{"horizontal_flip": true, "encoder_patch_size": [4, 4], "encoder_width": 128, "decoder_width": 128, "norm_pix_loss": true, "warmup_steps": 1640, "weight_decay": 0.05}
Rows from block 3 of the encoder of a small masked image model, named by matrix and row number. Rows with one number belong to one neuron. Each number is 128 + 24 x the weight over its row's rms, rounded and kept within 0 to 255. All counts start at 0. Numbers have three digits each.
After each neuron's rows are labels from the 100 images, of 14848, where the neuron reaches its largest size: "colour at peak" is the nearest of a few named colours to the mean colour under the peak; "strongest on" is what is common among them. Only what is clearly more common there than usual is listed. The data: stained colorectal tissue patches (NCT-CRC-HE-100K). In brackets: how many of the 100, against the usual share in percent.
# gate: MLP gate (encoder.blocks.3.mlp.gate.weight, 336x128), inputs 64-127
# fc1: MLP up (encoder.blocks.3.mlp.fc1.weight, 336x128), inputs 64-127
# fc2: MLP down (encoder.blocks.3.mlp.fc2.weight, 128x336, transposed), outputs 64-127

gate.52:127128116120148072153151106078153137152133136140111143116134153160139127153107113129150134144144103140181157090124164145162120127103096152148153123114138137159132108114096140103105129174157137
fc1.52:144078158116136122109140138134151152093141096160104137072121190159147100084153120140149139134154116169124146130122106107144086113125153135157138136138169179099140156118127129134079107098155163
fc2.52:131098132115154129134116091107152118145125128150095123167206105131107150171107136112130131127091071118164178105138144081140179112132082148126106148137133121151132114132176145126145112151127151
colour at peak: brown (39 vs 11.5)
strongest on: tissue: lymphocytes (70 vs 11.2)

gate.244:129126143097130135084081113111135113123136129112088170144118151143119128182138123143157058086134105134127149099116145108097113146128133146134112117149177146139121116134135129108120140105142132
fc1.244:147127113188118094134144136134100149112098141168142133120115176138152143100136150123143164140116153096125127147144158144145112138115133151173103119118114111167113164139122150134129156140122136
fc2.244:141154136136134107124162153119106119125081121105147126112156132130142139137134112115133200131177147111143121128123113176104146081148124112131090121117075132119123111121122110177118150117154109
colour at peak: white (69 vs 25.5)
strongest on: tissue: adipose tissue (100 vs 10.3)

gate.50:152096112117155108115097100098154116115091142167152142133159142183160107133151115122108101108149118126144168134132153132096122137136162154150096155131153131129095150127070150147167112150139163
fc1.50:138115102163105131111150102114111128191140170129116179098132110137077104128121113140169126104157133119071120111088121112125109165122123101126178133153125105118117154163162184121114127108129157
fc2.50:167100102128130096119137106131133133123138134137096116133142134144150124158145125125136175105175141126139122077139119153127135139086161129153093142106114107150124137124124166090177177132116135
colour at peak: purple (26 vs 1.5)
strongest on: tissue: tumour epithelium (54 vs 15.1); tissue: adipose tissue (28 vs 10.3)

gate.187:146170164131139134110128109108151145166131115118156145133136098171131140148160100123110138075169121123122150092116118112129095142085101128120137140109132080120112151105101134114138091151121128
fc1.187:129108081136113138105107108116094107125161135143095134128140173116107151160113148150168114146115112120096109124146133138122170089166110128108107119129150164128157152168157155136151136098177175
fc2.187:143148131128132143123129079118139129128147145119110132128115186117122158157138146100124109139111121089112138142130099132142137071143136121114119135138092128150146176130141128111103144123200135
colour at peak: grey (52 vs 21.6)
strongest on: tissue: tumour epithelium (62 vs 15.1); tissue: normal colon mucosa (38 vs 8.8)

gate.316:106136156121136129132121136137109135115117148143098117122133141147105109140147126163125085173110115163145137130126080091084090118133122128184148104090133107115129115137108130150128121134110136
fc1.316:095132166116166119129140136150127155126120135154123122135094121096091107142147125152106136140109097159115125130169136063145144114142114100163149152138097097080140114127135121150174117135135196
fc2.316:150141136154129102127107126129134112100146178109082140133172143167146139146113180150143108152160107135132116127106102159086083082088121112139123121057123124160113153151125144152116137146131123
colour at peak: pink (75 vs 39)
strongest on: tissue: cancer-associated stroma (27 vs 10.6)

gate.115:153156079123133143130090152155163114123145116150076106089091135122106091128130139146098108123177155082112114167108133104089109106165107105134090175149131140113140139124101150163108118126124177
fc1.115:148099135114095115137149133104139155093136103127151118111138090165112127141142111150123133132119092122100139105166144160153093133145105133115152107115133140161124109146122113147104186106131131
fc2.115:126103088097157112111081145123146129094086115088113129098142140131097087143150110147146127155111138126110118113097156087124180109134146148184110122151081160059134156131122110095103127120136142
colour at peak: pink (74 vs 39)
strongest on: tissue: tumour epithelium (37 vs 15.1); tissue: normal colon mucosa (26 vs 8.8)

gate.62:138094145136118141079110068139134074123124136176162152089137120149113106108144146118130088111157111133137143138134124111088102173148134112154154116144176143127125128123127144141121115114107131
fc1.62:111141104183143096166078153173121199128178100107122100107097102069131128108132125125116149142129130077127120124133156145199115078141121090106119118111108128148128123118141116099137143134145119
fc2.62:119144129155117188142115140135137102123069135166125102097145127106086095114104139139122144140080143160110142137123126160126147157150115095107173134117103123114107094127134141130149122127104098
colour at peak: white (81 vs 25.5)
strongest on: tissue: adipose tissue (99 vs 10.3)

gate.227:145150146115108091139134158128126143116145142169157098102159092125122126160139159085093095155123137156168145152122073154137152150163135133085121098121139146172117115106124140142124168132107120
fc1.227:117084059108137112088118108124133124114102100142121135085083151141123094134137109171139144095133121105131123094101164123117109119117144134179136116114124122122132138152132113123108092130112150
fc2.227:115115111103128113137118157113134098158168154099129111157104111128146153122108125130141046119120156126139157112123136142108130098113141112129131115121115112121138126111117096170111099123098090
colour at peak: pink (97 vs 39)
strongest on: tissue: cancer-associated stroma (50 vs 10.6); tissue: smooth muscle (41 vs 13.3)

gate.85:100116156148158135116122171123118140146075134166134116156127137093150151112113156116137120122083145094165118116084128133141182087139132147122133058071100122129149116085151132111144118088113141
fc1.85:155118125117102119164169106170126129115071137112154124118141123074150167122140157127127114127126137152163130121135128140121133181124162129118139150121132078143118134132136097075177186188123084
fc2.85:110099132117139153147084145144091137118091118090085120172146133137109125125126137113126155142111162111146131116102143152111181070086128146185146109149089145093131101135188093118134135118129125
colour at peak: brown (28 vs 11.5)
strongest on: tissue: lymphocytes (58 vs 11.2)

gate.272:174115127122110108095098144141092099172111162137116167157131124142118112112147146171113099122151099141119106130136139162123115181133158130091129099141133103123151109120129133117125098136119094
fc1.272:157126130088155102133161140139103105117163128070162147173141078114175154122106103177151140118159110151169118136148137135085132128158108123103114144113134127160128163105127124100139135118126132
fc2.272:139155121118121132169185116114125105142078142115138143091153103128071137173108116153142094133063121081115138138137114124150136092109105132148056132122142180128116134118132140142113135112165166
colour at peak: pink (73 vs 39)
strongest on: tissue: normal colon mucosa (83 vs 8.8)

gate.116:139071127134132151117108170087133139103127098120157108136129155098112114145114147150103132120115137091108162178133111139142133102159148081126106180098122170158126124129082101130106120158105093
fc1.116:112134140142132149130142156160084094156132158148106115131104097115174125099097127071145145118134127149161087141079114114114125127115142150124122111161131109107171113142185169109141155058151145
fc2.116:153102132131135149137117125111137094116096158114138121141132128147102083097144135133122108093105134086114125130164147123136084143170120098103162159078191121116134093157087106065128146128121106
colour at peak: grey (54 vs 21.6)
strongest on: tissue: lymphocytes (47 vs 11.2)

gate.253:151137120057136148165152160121145111110157136139159106146138126172118163120137090114090118115145113101157153148162130093111134109143130084133146113078129130140100157114089132131138118171102115
fc1.253:146116113104136099119116134148161104137162136128133102110123124113135130140152158139117130138074126174171119107151125104128155141123119128143099059162106123130148084112119139111156135121115093
fc2.253:132106148152144144140124162090132154122120117133112103121125130105180133132106092126129132137149125172128103130194131147152130128217127068108135145122128115164136141112131116119130146108091211
colour at peak: brown (54 vs 11.5)
strongest on: tissue: normal colon mucosa (96 vs 8.8)

gate.139:115176129110137152087104106113143108170171106101083127090131114139149126109113143085115122124131116141144168109097130097094093135113131151167131123174144150166124149148121163122135136140140148
fc1.139:144093135081103119130150146127116134094143132162141141163118143130120119118098097113120158104112116110116087137185162167140181128123148145088125145089078088119119142118122119139117127157103112
fc2.139:105169125156123140125164121124122107129170101134131128144107112113158153113115141147121202113134139146152134158119125133132128113148123107126129133119154161138135084157109118165152127141133121
colour at peak: white (62 vs 25.5)
strongest on: tissue: adipose tissue (99 vs 10.3)

gate.81:143109166107099123120152128162084116171109132117131126125163137095104180122140147081104140127132130144131152157128104161120148176146117122149175103112129148115092164154134115149150156154141107
fc1.81:125126169101151166143107130119122170133113111172084122158168075130110101129111117116123139107121131138134124145105104110138150103181102097083124112089152151138129098095121080195106119103113140
fc2.81:188157131168133102117141112126150113114136137096141152144144147164068159140122137120127164122141089145128141102126126159141130125112166147165115151109126115139127105112152133118188142129132119
colour at peak: grey (58 vs 21.6)
strongest on: tissue: lymphocytes (96 vs 11.2)

gate.163:091123107108187110189107129105143148133124108179112136163151130107178160131127114113147113137143103126121176132128158118130141085152079145089139123093132141165130122124111107157136131154128104
fc1.163:135135135164158104139078131103112073146134158148080150197141127108140142140105119133157107133103142121143150129151176136094158147146112132121142122090121133131146149136129122116174157127094083
fc2.163:129093158108093137078153111151102155096143135104186123125141124148124101088152098094126113091148180117129082136119132137129126124109157109153136107143151123126108097102156114127115096095132103
colour at peak: brown (51 vs 11.5); grey (46 vs 21.6)
strongest on: tissue: lymphocytes (97 vs 11.2)

gate.210:141121102096148130124101127082131105102099144110113143149098107147115161131123139134123113091145102130145143146179152128055144113139121110143103112097121121112107130131124104179161103140134105
fc1.210:105154141120111111097114149123108093150126122157099119148174158111121116108101148115140133135154114120092092114098122086113114161137163111128115105127108105124156164130135154107106118098104188
fc2.210:111094192123148098118151111132106089119152088102143126149144083125119123096123120129117147095130105189142131130113129117098127149130137129125117171159087137131130098090123109156152105149099123
colour at peak: brown (43 vs 11.5)
strongest on: tissue: tumour epithelium (91 vs 15.1)

gate.24:098135075127139133097124108150128114115137135157168186110141098069126093073125168159144130104142110129120149118140109092127112128145121121130164069083137114159100141118130129101115118128145142
fc1.24:139149125118124186173116141087112093169071147138143112145157114144101157131116129123141137120086121115145114132151142074145152133134118092131087130159138170143137099146119119111121102133141153
fc2.24:111079164139141120168127107135124114117149100143130109141069124149147116150118107089134134090103100136115170129176145135146137117107141132141139110150073128116070096145151117096151112142131149
colour at peak: white (74 vs 25.5)
strongest on: tissue: adipose tissue (65 vs 10.3)

gate.159:135135141116085125073126115114152099134155156093117155123136137112128127119134153121147116135144149102123134109129106146092077139112129172148145166092116121096116139136140130160128174105147120
fc1.159:115113180135154163169148129098095142137099110157115098095163114147159134092106130107121110121122155141171140144097119106147133155095138106135150113151171175129122130134110140132114168148073127
fc2.159:094119155119136113183134106158110100135101111145151081090158117125158081133132127108135128109135140142107161125123116088157146174111124132106121141179137126117102136158130123078084132119148141
colour at peak: white (100 vs 25.5)
strongest on: tissue: adipose tissue (97 vs 10.3)

gate.321:102146159128170128117153110110152141161160112134116111125136184101121120092115167119122138128140147137173159126157153082121124131062149161160163124124179153189153142132111152078131133143152159
fc1.321:146105121120115115150120144165143136085141161121106109137105165136138123143158133141122085185146103098122124095096132137141110138134168160086147141105129083141150135079099119115141109131124133
fc2.321:111119175099131118120122130132108126106134127129123128157148156103142122122149151106123115153136150082142112114118121069128118170108185184105129139114137155151126127130138134145161132131181155
colour at peak: purple (27 vs 1.5)
strongest on: tissue: smooth muscle (49 vs 13.3)

gate.236:126127135116108173107149120113134094157124106152128120146120127081105112119154102101102118103144151117110163116129129113190163138134116134127094133151151137102128143127140073111152137080139160
fc1.236:120146145139165094117132139133116102088155111123138185145123135159115137109148131177154135133110078107140168118115128090110109110127102127169069104127140113142117091107125166123091112120104158
fc2.236:098112163083100148112112117114094104131134101170148116139110147056122106112144114110124102118129135115114158166153156100154175145130084112105104111157128118090147129125138086135141089130125111
colour at peak: pink (98 vs 39)
strongest on: tissue: cancer-associated stroma (46 vs 10.6)

gate.269:144093127109162111110146120104172151147109136148125161129118138135104102116128110143150114143124102074141108125149147130070162161133110169102105163126122129131134134104127172106109171124149195
fc1.269:139068143119161169127139150068150104152150109130151149117084151153093127084131108154104128166127153122187094082121173093118173133142107113114116128105090110107122122107162136100106145133117167
fc2.269:134127096163129147123142168133112136167117133081149111082109086129137144113137121130125147135130142169126123109071138155090151106131077149122147081155116132078121107151153096132172135126119093
colour at peak: white (62 vs 25.5)
strongest on: tissue: adipose tissue (35 vs 10.3)

gate.307:087097119125168106103076138101133136167114133134133151147184102081133168133105130124146157096121157125144132124131145130125184117145146116106133110127122133143154139104119079079173121107111100
fc1.307:136111104124167156140126123147150129139138118107080125142099121143133118144138115128097104142124120123121148130103125148146091104115104138133132141139111123068109151114143143130164181142141148
fc2.307:145136114112096136094142150147115162106117087135151114093099153143184096075147086094118128131166161132165088113103103151123115118165136149112133099069162154137112138124111100127096076100110142
colour at peak: grey (70 vs 21.6)
strongest on: tissue: lymphocytes (82 vs 11.2)

gate.146:122126154088115116166158128144099147096122108095158142097113094127178145145112112084172138154108119142151175129121128147154165064141099129103142107139144154144114124147087112110162128136120110
fc1.146:163147115177135111108100109104132154146108115177088091090126169130126114137117169133139150082137173103103084107132106127135119181120131108165098112125135116121128172142087104103117112142117131
fc2.146:155154113132110170111147155120104103130155115077148130076118110119141132172123124106140148148114123112160089098083121143135141125077123109100086119125138132126111183082119141139115157139089120
colour at peak: brown (52 vs 11.5); grey (48 vs 21.6)
strongest on: tissue: lymphocytes (100 vs 11.2)

gate.188:138122123095098159087123155125143122125159148062098143163133146143137079190147134142113113155139105154128128138098094144131094128119114136095102100113157090121133129146090122111101110117149147
fc1.188:152169128102157154120145143100137157120152140132095146141098128090077202154121127131150109097104108140107130116155117127148141078137114096104093148143112151093138144105179194086160170136104117
fc2.188:151111086115153119117138101120149138151179121127130145174137118144111168175147172117121122141112090095120146136119120108151085121089119132097146110111115123130157148113116137141099115121091117
colour at peak: white (55 vs 25.5)
strongest on: tissue: adipose tissue (73 vs 10.3)

gate.295:132123146157125140122127162126138131139123157125124126145118157154150126142203096134140064147141123118116179099135103115112092107113164069138123124131133116132174134126141152158124107100149115
fc1.295:162168113154090156131119104134115197143154163137140120120132122151100156166105107126133125109139114113163112108140114128118143130129099113113114101126163156159121093110130118143152127126113058
fc2.295:120156093125119080091109138080163170173146107122125124130140153130110140099116156125124153100152138093125128144146088113169111132108099172146153092150150169167156115174140150138100150128143109
colour at peak: white (63 vs 25.5)
strongest on: tissue: adipose tissue (68 vs 10.3)

gate.335:123121167146107160074125126108122080104123177153073154126120171186125101165176110091133122098104183132110145124127104111128129182134158141127134102122144117118114137118136156111105105112157086
fc1.335:150083136123147108159094157126163149119121101140111126179151121087110120161152112146116095143112138120107126076130182150117144082139134095091129145135103111097144152109152104152155124134104153
fc2.335:128140123159136149155095150158153090118110120157064132124119116085130121143120139135120108104083120137137128145120167136141083147152118106115135136123099042141122127119146127155178109153147100
colour at peak: white (67 vs 25.5)
strongest on: tissue: adipose tissue (85 vs 10.3)

gate.126:080158139132146151134133162101107136165169126130092141148158101100170127129095132097164152111153130159166168150131123126130156126161122099138138063145122174141119108113158149158080107085095120
fc1.126:121156086130094118121130114128141135136132154081106139113114128116128128146083144119136118092106130159132135110126136123140119146074110150183161135178092124128107102142115136105166146125146072
fc2.126:142137113108096125117129128154147116120111127110139134103151125134092117126150164151127112131096131087122130109057120158117135094119110146126089101094092120092127095135126084159112137131170108
colour at peak: grey (57 vs 21.6)
strongest on: tissue: normal colon mucosa (96 vs 8.8)

gate.322:138091108148175113109095146111172126153098085143120132130115135096104142056136144148108099143122139128107114138163092091096130142152098109188146161171087110105149114112126115158122163137104177
fc1.322:096140120140179125117122126129151136125088133117102139140092136091102124116136155114151126117153127173109140169174107087155109111129134102152123121157074109090134128122117118125100116105125145
fc2.322:129118129129107118142173082134095120133157160153147122165130112120140184140113136096113112111151154154139157164127117123111109156129154126129112108109136103150139164115132138169056113133112082
colour at peak: pink (72 vs 39)
strongest on: tissue: adipose tissue (28 vs 10.3); tissue: mucus (25 vs 9)

gate.118:101142175122177145154076126115137087098123088111091087112127198102137171134145134132140104156151145156135139115124121160119143113115161124147147113142111121158164127115124129088106125117131117
fc1.118:129148135167142120144172094138141114105081107118153106117107132148125157114144145111149103151152087094133127123071098115141119108144097177167148163103107117117155145142140133119167125135165088
fc2.118:132132190196178122128165151152096148136135131100142131120113117104178186155144113093114139132166115177170126134115113124107097134158140111093135139109148118144115180118177118154110138128138156
colour at peak: pink (66 vs 39)
strongest on: tissue: debris (40 vs 11.1); tissue: smooth muscle (31 vs 13.3)

gate.12:101095072107124117132138140084148135104157150120145111141133124092130152142119125117114140157133145121122138075140153137121149125154168135105119145096126108125117136142105141071160136189122125
fc1.12:142145122102114173118101136135131086138139127138118132135146123119119115099085170186142092125143135106104100121134161142091134105089117136121132098162118149172121130115124098112134120092099114
fc2.12:151139123141141119126126122115178105158183189121105129148105135140121150139124149127127106138117067133119137084138126120140124156109177168206118113126121127130099133127107161135126135145140106
colour at peak: brown (59 vs 11.5)
strongest on: tissue: lymphocytes (91 vs 11.2)

gate.205:147146130135071115157152151129125154096127099147123116118117115116161138135136127097150123155110151115128160148122126144131146121143139141107101129155132129099113108123120122096122118187112139
fc1.205:086156148143102107102155116113122096077118107120111187124142150153127156177098155091203118130146140132129137141102139145140103159134181155117126144125123110070119130152154113095128168130118162
fc2.205:118116139146122101154156084127142139122127113117177122097126150115085126126115120160140216132145132177121137130137159123130111190075159116127145186159132119133114136122098124099144144138151139
colour at peak: brown (52 vs 11.5)
strongest on: tissue: smooth muscle (36 vs 13.3)

gate.95:161156138103124124123129141130112120092168143141123155178074103150146162094165120107127122137167110108155152123142099140087104077148150098121098158122139126155116169137105157172125130142175111
fc1.95:160141107126119143153150136126151149124094147164130128128095106147148164132137097098105122133190125099165112144104056112102117119125110148146140159115163120128116152115117091145144130149132083
fc2.95:160146089170113130139127170109113141129098143183123121089098153116119113144138143137148137131144154056130125179111117122133126112130120144156112121106166132130126177120112152092134186126143104
colour at peak: brown (58 vs 11.5)
strongest on: tissue: normal colon mucosa (90 vs 8.8)

gate.15:112131127152147105123120115091164146160143136138137133131167143130110153169152131103124106129123128104107156102142128118151146094136120104080086122105149126116142109110153156105130111123138107
fc1.15:136109188097111139102138136202110107116117128092137115115101138188113077120139122122136127122121135157140137124069099128122092131124122127142192159127098126130113093128110145139124105100112169
fc2.15:140135109123163120119116163093167161159124101140121143118139138136083148208124135134125166152086114113109156118140126106128131098114090118111144157120179105100142165124131185118151154139127137
colour at peak: pink (68 vs 39)
strongest on: tissue: cancer-associated stroma (42 vs 10.6)

gate.276:148152100132113108092168117126169124161129122140120126093111141116107122117122122144112089173126087082139130147153091153140065123102110157101122119126129129124172085090133175133082137122154117
fc1.276:141110164094156117107163101126099079111092132107146157127139121101116141158140144121169117101175151120178131135118155101134137144165142115131130145110119107148113168135095111149184114129143094
fc2.276:163143169157135117135184140154172081126127135180124123101104141136129128168121129113131104129127143089110150111115107093125122141134147107120105125107140106180107124138113145100123124125166085
colour at peak: pink (80 vs 39)
strongest on: tissue: adipose tissue (36 vs 10.3); tissue: mucus (26 vs 9)

gate.164:127155100118116134126115130158126101124138129118148097125153090104127074087134136137121104117111079137127127155150115114140147135200129147140140103137133123150125179154138139127123095114173142
fc1.164:110143145098096087117100100147124094141144115165121118090102105090131129135123158115114128125140078037128149139156127138133137132140108100142131150154146113157126137143145151073111110127118127
fc2.164:166079133103142135132157177095094142146124138148112130141101154126147139172127134153136107155141159114148139092144156145107090119081135090114106150132135128138138102126112142134150172130090115
colour at peak: pink (79 vs 39)
strongest on: tissue: cancer-associated stroma (38 vs 10.6)

gate.202:122125123114151109124134134135147121122113133174119122148124114133148156109132134103123097126093122103140130107143142105145155097121116125122150093084122124117140127133139093184200069112134073
fc1.202:125149076168128154126158139099096132177148127160088136157128100153140125127128126137128136128085113132068172109134118100143061151115107121142162132175149119089119132148148155083096128153126155
fc2.202:108135175145118114147124095134144115109132128154148141116096090117118159140137151107112150130122117117134133100118149115140165132157149142068103117139140131130119165129107125119131113156149081
colour at peak: pink (82 vs 39)
strongest on: tissue: tumour epithelium (62 vs 15.1)

gate.40:141106088113126129114116138130180119135204141154099122101119112150118091126133118159087125112172126112129139113153151119138119121110101068130115125093142132160099112117090178142096085133112102
fc1.40:120103099126142135110119134138152111144148156148103131067120145117109084129136134151108111120129098132135122118134121126138126133133104067115093104085165130138121128102124207141075109125112137
fc2.40:100151135154134126142113136127119130100110116106119127144137146095117135089113108112121152137085147179098110125154128124148136149148162169142166107180065142095129132144157073105186150128138161
colour at peak: brown (37 vs 11.5)
strongest on: tissue: tumour epithelium (50 vs 15.1); tissue: normal colon mucosa (42 vs 8.8)

gate.287:148123150147116094134178141125096156149102123137161156077119103098169137149120152102170085119094144151142131147130145171170128123164144102133061140135170106119134162135102082121123151141101140
fc1.287:145122121142112117137144112125110171146133115129139143080150086113166098153119107109164088142114122145114149134134133135138119131166109089146106150163166154134128198173109099151144141152135121
fc2.287:156134136137138125131135102114130080139135133109115128141122142158076084141104108150136125120134141098115125154168133136140090101077125100158137172128063141145132084132081159111139123122198132
colour at peak: grey (82 vs 21.6)
strongest on: tissue: debris (84 vs 11.1)

gate.25:147098108130138123126155133116123112103158115135151145117136134136164117094119102140121126137162137128151154150151124161113126115150119092135125125099144155176100124132116124138085125136156167
fc1.25:160134058159118146139123143129102130139173143161120123135134124114096120119074120158140164107105133121152102119178156140109152161123124121149111122122165163177113085148127135117119145139095167
fc2.25:147106084136122125119120131168139111101116114136094115102110123124078116155129137129125126147118119166123124121141168111159145145104119121174122163162185128141115115129123155102141158126097131
colour at peak: brown (29 vs 11.5)
strongest on: tissue: normal colon mucosa (78 vs 8.8)

gate.71:175125127124140097113166092109141101159126119161106164133119136156166114157142108111151065129156098133129184111130118113127089158111140094130103142184125107109135107118120154123103142134160108
fc1.71:122163152109143111107137126128120129079142128117150144131106129134102157129139149121150095137139105073162132123117084145146140081169124177093118118058154108145136144135107120184160091107161123
fc2.71:136153153113151083140179093126143108144118129177158140112117116129111138125115126104117094149161115073133150153130101144119114116127133121101104112095122127129140064113107125182104083127200089
colour at peak: pink (68 vs 39)
strongest on: tissue: adipose tissue (98 vs 10.3)

gate.170:143119094117161126118105127076197117160091138139138182122123137158122147117124146138147082138152110137165135122093145113143147136114090135143146105164096123116096101089135166133111168106136132
fc1.170:125128133129109099133146067159076149102140152150128110145146107149100117162116158101150112121127124159117150119152137137101088157120159123121133113078146156169135159149080108136140120118136126
fc2.170:137176146116138152140164138176113100149090153146096113130151118070158149127125130083124151116178122090172123173120100106123113113166123137131104147126121113118125128083127159137125119101158163
colour at peak: grey (46 vs 21.6)
strongest on: tissue: normal colon mucosa (52 vs 8.8); tissue: adipose tissue (36 vs 10.3)

gate.120:125086117118148116129130148140138132148099147109150167159139095139130171137112145123142136117117177123166167174126120129086170105167100113138150135121100109139109128090098112159130162144133159
fc1.120:128122124082124114134093111128102144101120118131156126111130166125104134155121134151163092086107105171107133149188120177127105105083127099165130149096139105163139139141079082167112110132112122
fc2.120:112121128131125122142131140094132165120159097141137172142115149115136158149138123132121128133115115143117093139135116154136151152072113117145089106184151095129100170118164112141099167132096120
colour at peak: brown (52 vs 11.5); grey (45 vs 21.6)
strongest on: tissue: lymphocytes (99 vs 11.2)

gate.61:095150113189128120091120155127130151083113100137122136160144146130129114099141114129131108160128072129159121138132096170080119108161145120143118167114195106083150121080137155105103090131102109
fc1.61:163087120065143108135124100106128107163134130101124141140100132127135168184131114112151149102130153133098141137173122134128162121102085110083109088132121160170134119162126127155138147117187121
fc2.61:089155098139147127114155171135122165095103121112121130133141130135133075100127134198124069115129107154142124137126163166121091156169123157151108150137165134133123125060173155145108143119128120
colour at peak: pink (91 vs 39)
strongest on: tissue: cancer-associated stroma (27 vs 10.6)

gate.150:173144113119116179131152147092125136183120144172127125115132117130133092134111108123147143137101121118067120178136099130123133156162097096126066120144112181168131127141128129125103137107111151
fc1.150:147166115137125106131123126137114148090113108148161132099120161152118093109155135140109091136151094097111148154124141113178121140096162137087058151126113077113111103124114153123132089156148172
fc2.150:146162149075105146141096077167128096173100149107128134163155144123132126091139124136129146126110135186111113120122116181136157125073110159197153094173098156123121138142144104125180100137133094
colour at peak: brown (28 vs 11.5)
strongest on: tissue: smooth muscle (35 vs 13.3)

gate.270:123110120105122118159163129143094105115146119165186120156122098086124120088115141113145101112178118141142111153122155132134164113129148138135157108123126139121144129130118091073097069142114145
fc1.270:110152107097128104140121139129096126130161145098129141166176099103114118110102143158153126117148126153122118118144145128134142086113104165113122112084097086148133129149102093142119129139096136
fc2.270:116144125163147121138119099167136162101131109136150139121109122133099141145138101114136094105099164154094114137158122137112144122152119116124180159170111172119102117095179174099124144137135154
colour at peak: grey (73 vs 21.6)
strongest on: tissue: lymphocytes (85 vs 11.2)

gate.228:121128149118118188048133154130109111149144103127118136099133134132137118132097140105114118136125103135126111092099078156093127105129120090103114148114164160117136102114133136072164136102105167
fc1.228:104124138175135076131101141101150143118102140133084136134101126156098139135156147123134160132152156146125155133140158093138115120133148141177175136128135125111128151154131118170132096122176104
fc2.228:142127095107129104079110175168176128126136084136118115100154123120137136133132110130135143135093121123093095090138085122115115125107109120121188140128143145122132105112126119085159105121098157
colour at peak: pink (85 vs 39)
strongest on: tissue: cancer-associated stroma (27 vs 10.6)

gate.247:112118151120149140149173150146141140090122120087155137113106108149086134162136141123144129177103148165135193157120166146092104090142137158126128161140160172125104106142102129138123168153163156
fc1.247:115102167114127077136129123101144112130150097128129130126104106124159126177124140082121154146143154098130196135126180138110127120147095134091140142132137129154106148177109100136129166137156133
fc2.247:140148133150128178123106117121149125146125150168143126106099154152113123170122104130143144115072161124100119127150094136142109081103058190118144146115104140162116113133116173139127165110174127
colour at peak: grey (49 vs 21.6); brown (35 vs 11.5)
strongest on: tissue: lymphocytes (79 vs 11.2)

gate.18:132102126137160147131143081117157076101128118132110106095134133142102096092144130104100085142136126102165136122095126153084116131102148134129114152117112132117115102122071180160144104173152103
fc1.18:144135072149081152101149144105159170165115139081136116107114161081123159158130136146126138116102129113119103084156147073152124127086109129124121129113135116100136129149148129057132125137101121
fc2.18:138126186118127101116133131139144100111119091139111143131130122169116135131141097107130136135138133167134127089196090147149144170140132096137136175096120136148140120135142140097108145134058151
colour at peak: brown (32 vs 11.5)
strongest on: tissue: normal colon mucosa (52 vs 8.8); tissue: tumour epithelium (46 vs 15.1)